From a checkpoint of a small class-conditioned image diffusion model.
Model: 10.5M parameters, 32-pixel images, norm layernorm, patch size [2, 2], layers 14, width 192.
Training: adamw at rate 0.001, 12500 steps.
Data: trained on capsule endoscopy frames (Kvasir-Capsule), 42238 training examples, 18.9 epochs.
Rows from block 8 of a small class-conditioned image diffusion model, named by matrix and row number. Rows with one number belong to one neuron. Each number is 128 + 32 x the weight over its row's rms, rounded and kept within 0 to 255. All counts start at 0.
After each neuron's rows are labels from the 100 images, of 14976 (inputs lightly noised), where the neuron reaches its highest value: "colour at peak" is the nearest of a few named colours to the mean colour under the peak. Only what is clearly more common there than usual is listed. The data: capsule endoscopy frames (Kvasir-Capsule). In brackets: how many of the 100, against the usual share in percent.
# fc1: MLP up (model.blocks.8.mlp.fc1.weight, 768x192), inputs 0-191
# fc2: MLP down (model.blocks.8.mlp.fc2.weight, 192x768, transposed), outputs 0-191

fc1.599 [142 124 109 154 101 169 146 165 143 103 137 111 189 130 115  86 123  81  79  80 150 118 145 152 172 154 163  89  43 134 150 117 161  93 109 148  99 209 105  88  60 170 210 120 112 190 120  76 155 108  95 110 169 173 144 152 157 180 144 119 125 109 135  97 128 156 137 154 186  90  85 127 119 121 142 151 136 147 165 129 153 170 136 131 195 157 138 138 140 119 162  86 187 152 132 133 183 113 115 181 153 102 129 118 142 134 120 134  90 165 127 115 186  68  93 176 190 115 161 143 114 120  91 165 110 195 133 135 147  96  99  86 108  89 117 114 155  69 141 123 135 106 122 131 110 129 134 116  76  85  86  93 193 190 143 185 128  91 161 134 115 142 135 149 118 113 127 125 143 196 141 108 103 125 112 161 120 101  75 184 144  95 148 180 150 142 125 156 107 108  91 135]
fc2.599 [135 114 128 112 142 141 211 147 124 169 156 104 220  73 139 108 120 121 156  87 118 111 137 119 123 204 109 178 163 165 144  80 104 155 195  83 125  33 213 150  34 146 123  80 113 113 141 143 143  99 149 148 153 123  64 136 103 131 146 151 132 143 116 116 155  60  57 117 104 132 130 139 129 127 146 125 157  85 141 158 122 150 172 130 157 117 126 134 129 150 129 155 111 130  85 136 165 118 139 156 145 123 153 123 160 124 106 123 148 118 135 214 131 118  97 131 126 156 167 125 152 101  87 158 126 102  69 105 111 117 105 141 201 150 126 154 137 161 144 132 138 106  96 133 175 130 101 151 180 167 125 130 185 163 109  86 183 102 152 117 141  74 120 170 204 102 149 136 143 192 119 103 136 121  98 113 191 168 163  78 103 136 138 131 137 129  91 117 127 111 189  98]
colour at peak: grey (73 vs 9.4)

fc1.622 [111  91 162 114  73 136 175 127  97 101  97 123 168  96 179 135 154 135 111  65 133 141 146 124 132 137  80  88 115 183 127 137  82 158 130 121 139 187 122 118 118 187 155 142 170 142 103  97 138 165  73 101 106 171 122 178  74 126 150  88 125 127 189 161 115 171 160 153 122 169 121 102 134 145 145 117  92  79 113  86 191 125  68 112 144 129 136  60 100 112 130 126 187  81 154 130 142  89  71 142 106 138 180 105 136 167 114 126 140 157 193 124 101 111 115 122 162 149 124 216 135  83 147 166 159 134 100 153 111 122 157 106 115 131 185 148  72 217 121 163 152 121 137 107 108 169 126 152 137 142  97 142 135 102 144 131 124 184 125  76  59 137 111 170  98 126 143  96  97 120  83 132  86  74 130 151 143  86  82 145 169  53  98 149 120  71 129 129 121  96  79 116]
fc2.622 [154  97  92 139 142  98 141 129 111 181  91 171  63 126 151 147  79  77 159 104 137 119 123 134 106  97 127 191 130 156 174 128 118 147 122 138 178 202 108 145 200 117  79 157 128 202 138 167 195  83 110  92 166 220 138 149 133 131 142 141 120 101 158 111 163 133 112  90  95  88 133 158 119 183 141 117 131 144 126 157 108 133 119 117 138 145 130  81  92  99 149  69 134  87 148 147 102 133 127 183 117 115 131  77 140 106 125  59 110 136 148 105 124  67 144 126 126 115 105 102 112 152  53 121  86 109  91  95 127 110 108 171 177 122  83 125  76 126 175 113 111 145 115 133 155 158 155 120 117  92 138 130 138 109 158 126  56  83 148  62 169  95 114  80 145 148 131 198 103 119  88 167  84 140 127 145 115 131  94  38 148 169 104  99 122 110 124 100 101 156 152  66]
colour at peak: orange (39 vs 13.6)

fc1.408 [115 121 102 138 178 168  96  69 181 107 110 145 158 126 150 135 127 144 123  95 156 150 119 151 113 208  72 185  90 127  70 114 210 111 103 105  97 149 115 100 163 140 176 160 181 132 142 140 117  97 100 164 135 134 139  95 135 132 128  84 123  90 138 103 130 152 129 157 153 135 133 114 161 217 124 119 165 112 138 132 129 100 167  78 157 140  77 107  79 121 152  83 189 108 113 152 115 135 124 212 158 113 165 113 168 126 101 109 123 153 141 115 112 133 113 162 113 130 133 159 108 110 110 140 131 128 137 163   7  72 196 107 161 124 202 112 170  95 152 118 137 204 127 170  75 114 145 179 128 158 114  94 133 101 141 167 144  78 152  87 116 168 166  95  85 126 109 134 161 144  93 121 151 108 100  64 147 101 116  96 165  66  94 120 102 149 143 137 126 108 111 143]
fc2.408 [171 112 130 119 107 128 104 167  98 117 146 161 142 103 114 130 105  92 146 131 143 122  72 147  49 146 154 117 136 151 119 106 162 118 118 109 135  71 106  97 138 102 169 116  90 145 156 143 152 151 171 133 180 154 121 141  63 162 152  63 131  82 139 138 132 172 115 103  93 161 128 159 143 104 150 149 173 151 137 183 115 127 118 101 137 115 125 155  76 204 137 128  79  71 147 124 101 133 111  81  39 129  88 130 151 142  80 116 118  87  98 114 140  92 183  89 107 129 168 157 147 171 147 150 163 138  56 105 109  75 137 145  94  94 123 105 150 153 109 193 137 183  91  89 133 125 164  44 112 172 125  42  95 149  82 107 124 149  66 126 119 203 133 123 151 127 130 185 141 138 133 159 154 131 121  99  55 127 161 122  81 121 113 181 130 119 137  92  63 120 152 111]
colour at peak: orange (35 vs 13.6)

fc1.332 [137 121 140 169 129 221 103 137  92 101 105 140 107 169 155 142  96 172 188 112 146 117 141 161 157  77 114 125 123 120 124 108 201  97 102 195 122 175 133 109 138 144 112 149 203 136  99 154 154 149  52 162 123 146 160 119 118 172 111 130 200 117 101 149 176 170 141 106  93 166 155 119 104 110 130 126 133  99 147 149 115  58 118 110 131 144 131  55 126  88  99 175  83 131 152 133 188 116 127 141 163  85  73 122 145 100 107 155  94 121 129 126 145 170 143 134 126 154 143 150 124 123 107 207  79 157 139  90 100 193 154 127 114 111 108 157 146 164 100 142 115 164 154 153  41  96 178  66 149 105 102 124 166 145 127 120 182 104 138 111 147 100 186 103 151 126 108 130 149 130 127 122 117 155 128 109  49 100 199 109 133 112 167 104  47 109 125 109 119  95 127 174]
fc2.332 [119 178 144 133 151 163 165 134 146 190 161 170 125 119 170 148 157 103 105 152 126  74 176 136 135 132 119 122 137 164 129 120 194 167 188 141 140 144 119 148 151 146 109 124 163 101 123 158 151 172 131 161  89 109  86 159  99 110 155 124 139 118 115 128 136 156 131 151 116 126 146  99 179 114 120 143 107 150  99 118 104 156 129 109 145 136 107  60 171  63 107  80 224 152 228 134 155  99  89 130 151 147 115  92 194  82 150 148 110 124 101 100 140 148 138  78  78  79 131 121  89 126 118  82 146  92 107  98 138 145 141 166 107 120 147 123  92 188  98 133 102  99 165 156 121 120  82 197 173 138  98 221 105  76 148 168 142 114 120 123  79 209  92  98 169 117 126 154 129 153  92 143  80 133 183 128 129 134 165 165 101 163 101 152 164 148 111  97 110 163  58 142]
colour at peak: orange (70 vs 13.6)

fc1.181 [163 156 127 132  95 106 150  90 164 123 144  75  89 150  88  73  52 105  94 126  93 112 148 162 128 134 147 153 200 101 118 100 103 166 113  92 146 153  74  80  87  90 131 144 137 169  87  82 151  92 173  72 145 117 128 127  43 160 158 117  62 106 255  71 126 124 134 151 110  97  82 109 155 161 120 193  91 103 164 165 138 132 110 110 152 149 173 146 159 150 174 136 137 127 183 152 158 100 146 175 128 112  77 111 140 152 103 136 165 153  98  94 143  94 132 113 146 138 168 116 150 119  91 124 122 133 137 171  99 137  60  80 120 147 105 140 137  85 109 146 137 146  98 102 190 123 135 101 123 122 116 139 168 180 157 140 104  82  82 118 175 192 130 142 177 105 145 100 128 151  99 152 133 108 127 133  71 133 160 163 126 153 115 177 160 128 132 103  80 119 126 128]
fc2.181 [127  96 133 121  93 134 119 192 147 189 155 183 111 175 113 117  84 133 131 162 141 132 164  82 108 131 110 116 192 113 128  60  46 130 135 133 178 127 126 102 159 153 159 154 126 124  74  80 185  57 188 112 154 133  79 135  83 138 114 120  59 128  88 138 159 144 149 139 139 142 146 117 163 150 134 159 100 155 118 114 164 124  96 164 144 171 199 186 128 128 127 110 160 118 155 151 124 141  96 106  79 145 136 148 161 105 128 122 199 136 165 171 216 104 175 172  61 102 150 187 137 158 104 114  88  77 121  65 111 133 175 144 177  50 109 133 150 100 122 106 109 146 144 146  89  96 141 149 128  62 116 110 117 151 108 108 110  86 116 107  84  84 131 148 115 110 154 192 123 165 166 129 101 165 142 103  98 131 127 125 157 160 116 138 124 127 141 117 128 154  84  82]
colour at peak: grey (25 vs 9.4)

fc1.572 [125  71 141 143  79 134  94 108 119 119 141 119 173 116 120 107  79 104 147  99 123 122 132 155  83 179 158 152 114 142 126 183 118 153 128  99 166 119 165 112 170 154  79 121 150 141 163 129 131 117 192 152 168 155  35  78  47 160 117 123 183 122 208  87  50 196  96 139 164  84  94 123  94 176 101  95 116 120 165 165 138 129 168 126 146 145 145 148 114  93  70 118  99 121 108 117 110 104  83 154 130 149 142 104 133 106 116 122 126 144 101  96 135 172 136 103 111 156 164 195 122 149 114 166 169 157 137 105  91 131 185 127  72 135 158  91 150 197 100 126 126 201 143 185 150 129 148 105 108 124 113 129 129 123 114 136  86  95 173 208 173 151 152 171 124  96 119 140 114 103  86 123  37 133 114 130 198 141 121 137 147 144 136 102 102 150 131 159 102  99 113 141]
fc2.572 [134 155 196 123 156 154 147 148 144 162 166 145 120 116 139 146 173 120 191  47 106 161 115 129 155 198 157 121 152 160 165 140 147 148 103 171 172 110  70 145 140 106 118 145 151  58 151 100 130 202  45 155 139  65 122  51  95 141 134 137 194 113 140 123 104 132 133 134 158  83 160 155  95 165 128 109 163  90  83 158 132 103 246 125 147 127 118 138 114 134 145  57 194 141 146 116 106 106 125 149 166 159 125 112 146  84 115 112  76 137 161  96 126 168 195  93  81 108  99  93 122 148 147 136 138 117 169 158 129 134 158  92 121  99 100 114 109 114 137  83 193  92  99 104 115  85  98 110 109 160 117 185 124 136 167 131 140 137 119  76  74 110 133 110 163 137 115 133 152 148 144 172 112 121  82 114 126 149 132 127  73 129 118 186 148 102 114 100 125  84 146 114]
colour at peak: grey (65 vs 9.4)

fc1.149 [173 113  85 160 110 115 153  79 186  78 116 165 168 131 117  29 129 129 151 115 112 188  91 150 100 120 107 117 143 130 159 132  95  78 115 132 163 176 151  62 113 173 177 169  93 163 122 115 131 146 109 157 153 145  96 116  88 187 156 161 148 142 113 148 137 171 115 104 168  70 122 135 106 128 147  97 133 190 134 128 137 132 116 110 112 153 110 195 131 146 135  82 176 155 176 170 207  97 113 144 136  98 140  76 168 127 151 138  95 160 131 102 163 132 163  92 163 135 147 150 169 111 133 121 116 105 123  56 117  89 143 121 155 177  94 129 114 127 126 137 213 126 125 104  86 134 139 184 179 120  83 187 170 148 112  64 165 160 140 100  72 141 151 118 126 132 136 109 145 135 109 122  85  95 116  99  81 101 191 118 154  88 149  69  96 119 121 181 140 151 119 177]
fc2.149 [171  88 146 147 128 192 152 171 108 155 114 146 117 115 112  88  94 140 132 158 109 125 131  96 152 124 176 102 124  98 151 145 124 147 157  82 146 126 138 120 148 112 116 135 140 159 112 148 134 117  46 175 161 191  58 145 100 160 146 143 136 135 143 155  90 155 105 174 142  76 144 126 152  11 113 126 105 193 118 117 117 105 128 107 185 123 128 139 111 137 124 178 145 165 127  95 131 152 102  98 165 163 161 150 217 145 116 127  78 141 144 117  95 126 110  68 111  72  77 139 122 115  77 148 115 129 186  79 168 158 190 137 122 145  50 189 134 129 156 159 126  80  52 162 142 113  79 198 138  81 151  74 164  81 117 152 145 113 170 133 182 139  99 170 136 101 143 103  82  92 104 111 163 119 157 142 152 101 156 101 162 125 120  97 109 119  95 125 116 126 113 123]
colour at peak: grey (55 vs 9.4)

fc1.581 [147 147 188 156 157 157 167 164 160  82 171  67 113 141 152 109 144 105 140 119 108 170 130 145 203 137 108 102 157 142 170 125  91 169  92  82 126 138 136 118 137  93 110 139  75 161 109 138 136  96 134 171 141 133 138 127 112 155 148 142 111 103 158 119 101  90 167 160  36 110 118 114  88 137 100 187 125 101 107 127 128 143 158 100  97 187 103 117 140 178 115 104 116 115 199 141 167  99 160 164 101 111  94  95 181 165 120 106 118 121 150 104 187 197 233  95 149 154 144 174 126 115 135  25 125 153 107  91 152  85  95 124  70 129 142 130 143 136 146 121 130  98  93 147 123 106 149 103 139  77  89 161  98 107 137 154 102 112 194 127 156  70 159 142  92 120  98 193 112 148 155 126 203 120 148 165 105 111 121 140 119 162 108 185 127 139 141 128 196 128 114 147]
fc2.581 [142 172 114 103 144 124  78 126 132 103 143 187 114  99 146 116 133  89 142 163 117 165  34 138 119  78 166 157 140 129 114 126 116 147 114 128 101 110  78  98 101 144 121 144 125 215 161 154 122 136 120 141 118 162 123 129 174 130 111 128 144  88 144 131 104 115 113 132  40 117 125 153 195 105 123  96 153 147  81 137 150 122  97 165 164 127  84 178 142 121  99 134 178  91 114 139 125 115  82 181 149 157 151 104  90 149 124 128 105 109 125 191 170 105  80  28 144 135  98 142 114  92  16 133  85 106 111 130 107 156  99 121 220 166 152 156 156 102 134 140 140 190 107 137 170 119 152 156 174 112 142 105 203 131 119 120 119 137 189 107 146 171 136 164 118 114 133 109 156  96 170 128 162 112  92 120  86 117 196 161 181 128 136 177 116 119 135 166 101 161 131  85]
colour at peak: grey (66 vs 9.4)