A small class-conditioned image diffusion model, trained from scratch.
Model: activation gelu_tanh, width 192.
Training: adamw at rate 0.001, 12500 steps, batches of 64.
Data: trained on capsule endoscopy frames (Kvasir-Capsule), 42238 training examples.
Rows from block 6, named by matrix and row number. Rows with one number belong to one neuron. Each number is 500 + 25 x the weight over the matrix's rms, rounded and kept within 0 to 999. All counts start at 0. Numbers have three digits each.
# fc1: MLP up (model.blocks.6.mlp.fc1.weight, 768x192), inputs 0-95
# fc2: MLP down (model.blocks.6.mlp.fc2.weight, 192x768, transposed), outputs 0-95
fc1.141:527483514518529491472503543482487499489507523447483465482461459473565505494533553514476536523476490499451478494496494483516501515500504513505537506456494491466497500485544515484488534497534483492498527522546488486508495514516462488515538594514516499473534547498545505495482472493512504500
fc2.141:489527490504492500537518562491493458485550497502450532547440529512486496520484511514487499553520491506503549526514474478488499465502514477488448479491499472460495488499534513493481499483504494502456443490517541511507494459470495498496479486486488478501470502509510480481479496482468521481
fc1.142:508521468524482479482450530485507444513517517480495515492461510533422498492486487547507505492435481513464394473523487412519491539540539531519515475517504506512507511507495513511494528536484521520486487534518500503512543558486485467521518504468469496454484525466508500490533523477523494559
fc2.142:561483560517551427505465433501464460513453498478441491571465519492470502485562516489527500522536528517533508451510500472570447419496470504484502450546443498484538497514498531505488517464540514539480503499489501503455509519528494515515541543451539470499502493490486522453506514499516452490
fc1.143:545506520501461516520525477475523550462466489441520523477438470508502488535529507516507505517502563543443515514501528465503445482526520492520509475492489528474508459518489491523512499489456544501505440552469461520509504506486469502514523513469477482503455510476488485521484506455487504523
fc2.143:526505470508504464502496525505510508470490540489502515510528490486474476505503520499486522509452552509516496495540516498467491503481503544470499521558502537496482503560515497466518519416488515508509545490496513503523498506529513505522486519547507479484506475509496494529495517481475488508
fc1.144:548528536511490503503495505490513480504530526480531492534486478487468532479522471515514490520561487480494468509511485502548511503505514510509483555503477506501469485512491510490477532445470505486538506467477502468498482484474501495501494477565507470503502550498483473485522497482485511508
fc2.144:488507477508493532480487489486515461468465523511453504428491511491501511535542506473491491537510525519459498502498510481568484487524503529496473509483482530499518526516536499505473527503512508526476478509511496496469509506511475533505492513543520478459504517500498526512469499476498516474
fc1.145:529493510534512532488523466466518537495469485483505537482507536492500506517508495513509468429484517411487490481554518487509444493538543510506510516460482548543505483454497489539501520497501510478449475584478499495516540530491479543509521476504467546519507512459494463545512512551523481485
fc2.145:492510515498429466542488507503511461504542496482526487493539533492515493566465503479515514524460476507516495516524530475490490486495538476505488523506484486513559478513544496475508543488533504477511497501549496494496549543499506483515462475468511534513490504521506520507445483451526495525
fc1.146:479521549514537488498462503493524535510503524483516458415493510487530488456498530507495472468507552478490506559492484493487505520500510494543515488498476499510487509523447511498497474467524470484526458505532508478509507603503478503492508486471469512482505501475523495486503488501454528509
fc2.146:513444484487481506494511487490523515460500537500462474532479517492462527509485474486500487503515516508498496538511507548456494508469510487493493536485495491528501493487546483520528522487493523506514473499479521512472485453506508526535523528467513502500474512478522496538556503536499511482
fc1.147:512477530489470501480427512496501508478494511481451481447499497538458475519510509463520525484494535518489519495503511494497482503515490489523534527462487503509520470479460488535490478527455496519509469508528530497491502526492495471527509519490472506472509493485500510515490489486488494507
fc2.147:505509491508503485493474491483491528474491506508493495521506508465495505512490494477485480493492506529515498498528544509542518479488453504515508533523483499466474499494501487493498481507455523508484487515452511502506506489495487507520529493457507525491487501481507491531547499492490484486
fc1.148:527529473478492509490523452487481531494472492484533523505492494529514485452544526528489504531518506510495502436498539515490473439539488489547531514506428499496529514447461474498519485515486506502487497503481542498486532466497455471510530503479544492526472502492507531490483467521520454526
fc2.148:483510531470463507504495503520493447514470480473508498454492491492478527513532495496480486488555543524492494481513515514486460468485465522524520539517476505483495490477471520504501536504464527478521504467495520502507529526515455506478491493552484455514532498496530514519511538446497512480
fc1.149:528478531516484535492479476502491464505504507502528460517521495481485493532489494513554462501500528503484490509517493519487504481514550508505529544489520519508484495427497491539498530455450512500509455467449491491463532517480497464482494525530518526477505502488468473502503510529500503457
fc2.149:485523486490501484493496539464524517519513483484497476460475518535545489519513496536504484467474505489458509513493487537507515509493483447519458502512551470530471462506507481525511508505438489517510470475501527507490539464466477484508482517470491478471476489466462518528508414468481545518
fc1.150:546502506519572531471524510455515493515489512468484436527537512542490513476525492522488506515497514511481500465491542516486467544536508497514542534523507454477488478496493545523509515461497492470509505553459480454504505523478489494512523496463549499510493539462536521502489551524482560509
fc2.150:496480555480540502455520492500513503537434510488412483532484493493522473466515470488518516452499452479553529486492486490475539503477439517550485555550482469450566488466488503498493535512522513492559501517504527490482480505457501520527572533471509527574521494549515503537491500521433538511
fc1.151:539494512519524488522518489487487506472512480469530492521486508477534490460536497496490471476470494498463476524510485472496490499524514509495487453479514525516481491497511491564482518535500496478499504515481467474526534534468504484471502507486481458510547539477505443488499528506480495486
fc2.151:499431529505565496512467518495523473498552511481484511489494508487542538483539523438503484574517478485511522519527550489420488480536480537451479537479487496522519446496512494517521549495495494524535509512527491499550506516505477493504517502526506485482491493453486505530504456509495480480
fc1.152:482469537512497490469506499481574516507508493523485491470478522524533491565533543492459511530496444525495510547511512526456480504493507502483513531563525506491494494533509515509503542523499490488528499499492515509515498520504512492502493501494521470487479492497509511503560533464471515488
fc2.152:495517476504483544488501459486444515494460548490479525513505501518549519534494513485464496485492480479495484535482513523518512473515525504490479514491544514481562488533502509490509477461508482514490559455490489499494467487543530487455500527487482472448512488481421511529470495484486457524
fc1.153:470478506542508453464459483490527502513503441470525501469501490533484495555534548536462461428511512464474518499494517493484494508547561517529548508502480484530461490503505496523524484479450516525499489553500535503476482486485498528485513503502565514501504507461559515517512531453514482476
fc2.153:535476394500515503447460485508541463475453561513502512483554513510469510490507495440504533505513492504483452516458500508487532428557562525500495512498502515542572547525492508483492474496497484567535544488510533477499403543553480497507543509556524482459556488520518481477491520461510450497
fc1.154:491567516550510541480463512489449499526515535479494521469504456498517539527521494543471545529489508521444473488517501495503490518511520514489554507470499472529498497433492488499483496501512546516465508532446510529503511504504517488486515524461475478509512532470509467515477506515532522497
fc2.154:483515488497500513513508472500500509475516494497499514481517492506511498482527517503524508501517507488500531504527480493552526509504517500495485492522499507514493506507495481498488506507523505520514483520513480483492515509496490490482502508523486514503476505506532484514530530503492493498
fc1.155:491483529508500489524518498496508544519530510460477502508522475521486509436519510503559495480503509525475519519484483504484476449477513503505518474557494458514466481505522466523507490523528530499469471510455480503483502503498465479482520536500450525508477496482490500493495475455452522528
fc2.155:477485518507525517514492531499565493475513525519566500481508477502507510503489497510484507492473506531525449529482494515418454498515477499490509483484514531479509473493512500506499541513533484533461531458528528488507512502502518492496544542480489520487497514536521503544475514529496528486
fc1.156:543493497532531502457517498471526493521476495471453489504513530484490522505569448483522516501511547476472484461533528501510463499525508488520534502496461516527478484491519521503439515516421499489514510500517481494518504511481493508463517501514495548507504514465485486468460509491523497506
fc2.156:487527492525437501508495570497536480470511524499493520494544513464478494515510523512502471470521536510511512521492490495474491512502461489516465517517529502496497488493514503504484538535520506507475496497506505492513495518495473506496475452514492488504519500435525513499476470518507521485
fc1.157:503539525488477471461550480481508491554501521533480470531403513511517518479506521538521545504533503541515462521540498509498483502469470518517503549519550489454533534539517503476465529492577503465470497500473527488513495519491457453498499522549453549476457510509457499526458472519456494478
fc2.157:519476521490548464522538528477470524533538488480517516525512531484503502496493507466432440487449511522542463536497481491531505538459533507521498515501478502488506491553543501493499557482420519451443477475451496492506546482413498517540460495471482513542424518482568492457429442589498445457
fc1.158:507457503501584502512455497503509472530513507524491489519539475481502504444487460505520496484525496535474473493519490496496478446526467521498498502505512490477487488498507506468475498517531449523483521502491484494486476510506487468447551509485495555486478518486573428548524488522525497485
fc2.158:498423486511516542530521486504449497576532491500435487513499523533520477480505510525456521498499495541495539499494519519528509512519512468504473479503567531505483483533475503509483495546502500488494517513507551502496476481501492488490536490497527480482552496499549496473436478500490487496
fc1.159:512520485501493491509469452497498488521483456538524470471465506502520499486522530494463509527508506470505485581514509522499541552466509461516489494487483509485465518529515488470498482508512525481474547538556475533465513518497516517505509508514483518494504519507474531526492481492477530462
fc2.159:559486534505486510522512464494493507467469479520520490496488485500526475508486506484501517488546493469524496524498534446504525459537548526502496501555502514474503465482472499500493514513533502532512481533487492488498500522502466492508490519492480512524469511506470475497515488496488464498
fc1.160:498448494511436533453514506494505531497526491521523526520531502500493519525508512520532504506515512477493509489533491549491488462503544528503527531504517483524488490508474476502490510491477515503501493450466483505484516503495510469466505502475500496492500479483487501532505486514518463510
fc2.160:489514487512514486465511521505527515519531469529496494498514503538507522529482496498509477469488523478498502482500472502503479526491488512503489467494509490472487475503506503528496465491478515498497498481512484496499519493484481495504490470496495490495506507499493503472487496492485532492
fc1.161:517451476514510519460506449468520500560525503526550463521539488526463521476499498533492494467461487490489480490506475554506502544525517501523513521565503470472497534483532501503475508535473479479558479579452455426467535454466533454534522527495511520512485535497490507536488463473487536486
fc2.161:521454493499538539436533458487490542478487469500455455519451489527535511492517465514523507496471442498542472568482499461420549541464449500473489455543527524508493526474452471488501422498483485505505542478472439519493499485537468516499418547526497515528509508490456504590553506462503512509
fc1.162:511491502519506506476546506476505484493526502511452479536464510537473490489499498480534513486521507456499425511538503578490477532501466491526504516567464505489469464501540503543517497530508500481498529466509503459486528531506490527494547495477536500480475487459495494484527472453486507508
fc2.162:476443476541538559536544494492500508520483468436580523427480517490480514521482510533543490503540555506476519496486545469526484548504502480507506522516481481476523519463436469465479513523511522488554471544536444554466539561477478491481534475515507493507499491470468457485495554491562531486
fc1.163:476486503504517479515499469492531494484492522531530530477468528498494496471544498509505498502530519477499496477522504520540512472498519496539477473502508526504532528463482505460491469523479518471497505502489500526491532477502469503427507499487498507463534499472514488490493539497516505511
fc2.163:475448484498491487482519445527494477470505499537442488500483518507528529518495511448494487487501484458488557490480511471506526515471527514442476442502498514506498502523532515545497501527466484517520494508506498493494500484527502481446472540529494487484486525498495503479498492508474509492
fc1.164:503509486527499523540465454496527462515515548491455507458505486528512507493481490524521503535517504509465525505472486478496492499528506524500522513517487469533513459512545562471482445516498511524475469491442498532502518504521535444504493523478528529508521514477519479528505519481479519510
fc2.164:483558505517475510480503488490484472531505560491519499509495501501531488498477527500489501491452470528500499508539519493485482496535515478503493528549520515531466467510467464496510454471488500479486476473536518469518535511491578515506513491515539461511506498516515463485474482531482516498
fc1.165:516431510515541495518459524490486504487526521517493477461479521497509504474496481527512483478491531500480510534535481498496482484460495493503532487498493477526534513536530490490513522541523544518501482494485473521434477502494509448476523523516486507514511513463466499517509550466507566473
fc2.165:482488507495462486498497499507465466507535500464477508499480498490476477490471508477498480506551491509506544517502538502497472512479501537498476478515505531489447466502474495498503506458509467487480498487502516501512480492487452490526517532530499463498483500482514507478497487511503476514
fc1.166:525460486517462483503485491483559503521468526504440515478517550514495563477508481516522502463501503496502496511546506513468491481486555505517510501500437498535463526463501503491488446532482504510480524528529499481495518475506478488445476494478527507533497504485480519515454546504503485494
fc2.166:508509467482493503504524513505538531474534488516452487454470495488525504510543531500497484487526532488510512491477503488490514462516547513510523515499474498477540554507526508500477548507501504468527491562421446504486452505506494451507441482529528492499498513503472525484534486561518496500
fc1.167:495482520518478503506494450490486480511464544511554514494481517518483523541469573530496497476516489498503514470493489485488518507492544504535523530501478493533430444458532527509483495492485518499481472542449518522498532464513485496509490531495534470488474516471506519501501495517486512501
fc2.167:516518494498504483511536461513474467512518535490498529481550516492499483508479487527505478556464467496506491486512504522480521445513514498506531537472516517503560457513506530477501490455477506496480506466528508492481534478507453484518526485494451481522511490502490513482484514492478506494
fc1.168:505506500517516459444484489495491525512525512487519600505431506509489506532532483525451493521500462523481454521487490537489492481459499508521503519496501486494490512503474536497465471516512531506504510514481471528501512485494494481503503487507474515508525520479506509500492496458511495492
fc2.168:480507461498524534449554535508472542458508524500545398522477490472526479523516515482546492502533472480528505513501459446524518519513493510541501534575478475494538485523519501482506503511491493494548485526545478473499515522462522512511515497546483465512481513569511487506527544519410482529
fc1.169:475513532502530499508504511468503527518433528500480533547441541557495501515513507516527557529518451448466542513491509486487504521551499492569583506543516447506457430478510476515467493444498527506522463524513522495484503486508510493536519507492543493523465540488512505506500524487431551422
fc2.169:517493567476510483495507497493482540451505476486525472531466500467506513499471530477500494456495403499549476491510496448508489552490536553494512507553502512393536469435447502509521521542512508494493475520501497494483495502462410519529466493525486527575521517525542491519546456549547497437
fc1.170:499475468503525507532505520480539481517454474473504461512518509532446508514552503486464494496539528545497452493492538509493522459512496571510490484486499496456506484477482501495504499505484495481477518554514511516491500472475480545476515512508513535459497500505510489500527495514520514468
fc2.170:485522495508504496513492495486444488528484472519482499531530507473479489509499493501495496491482520514494520478479483512539512533527469499505449510500524498493467502516474507509492528488474494512527538529492488492514492469504539515482543447468483481512494493553495508512461499513485470525
fc1.171:518486474502558481496474484492510450518460524504488514483488471528513517459511509508462506539517529486503493511534507517483499510492496502536522492481502491495506501508511490507499472536514559532509485520438484555469515520485497489483517493501450531505510483467540484549487521516486517505
fc2.171:508547494517538482474571418493466452509503513497456497477473491479449475437533517475510488506490537473540547466492500489532531482508566541497491490565512491574465492449494505503478506519517493448519502534472486503526508530488558504422535529449515525536510537488476509487518498511475482516
fc1.172:513497496502524549513475519498526463547511518492465457506488500492477486529492488501559489482484508478497527553461480497502539496472509481509499518496463485541486496475489540486500529443463510496491471469512495496481487505492516504513485587495538502473520503499506483479516508484490489507
fc2.172:484528483503454449526526511479490495540511487455496509487500495522510461499507473524471497467462495521502507533458491522542548490500507498533502518498509490500463525484521512506506514459488490501507451441463506506491490441535525485550503528494500463487490496486511500473507484519499522497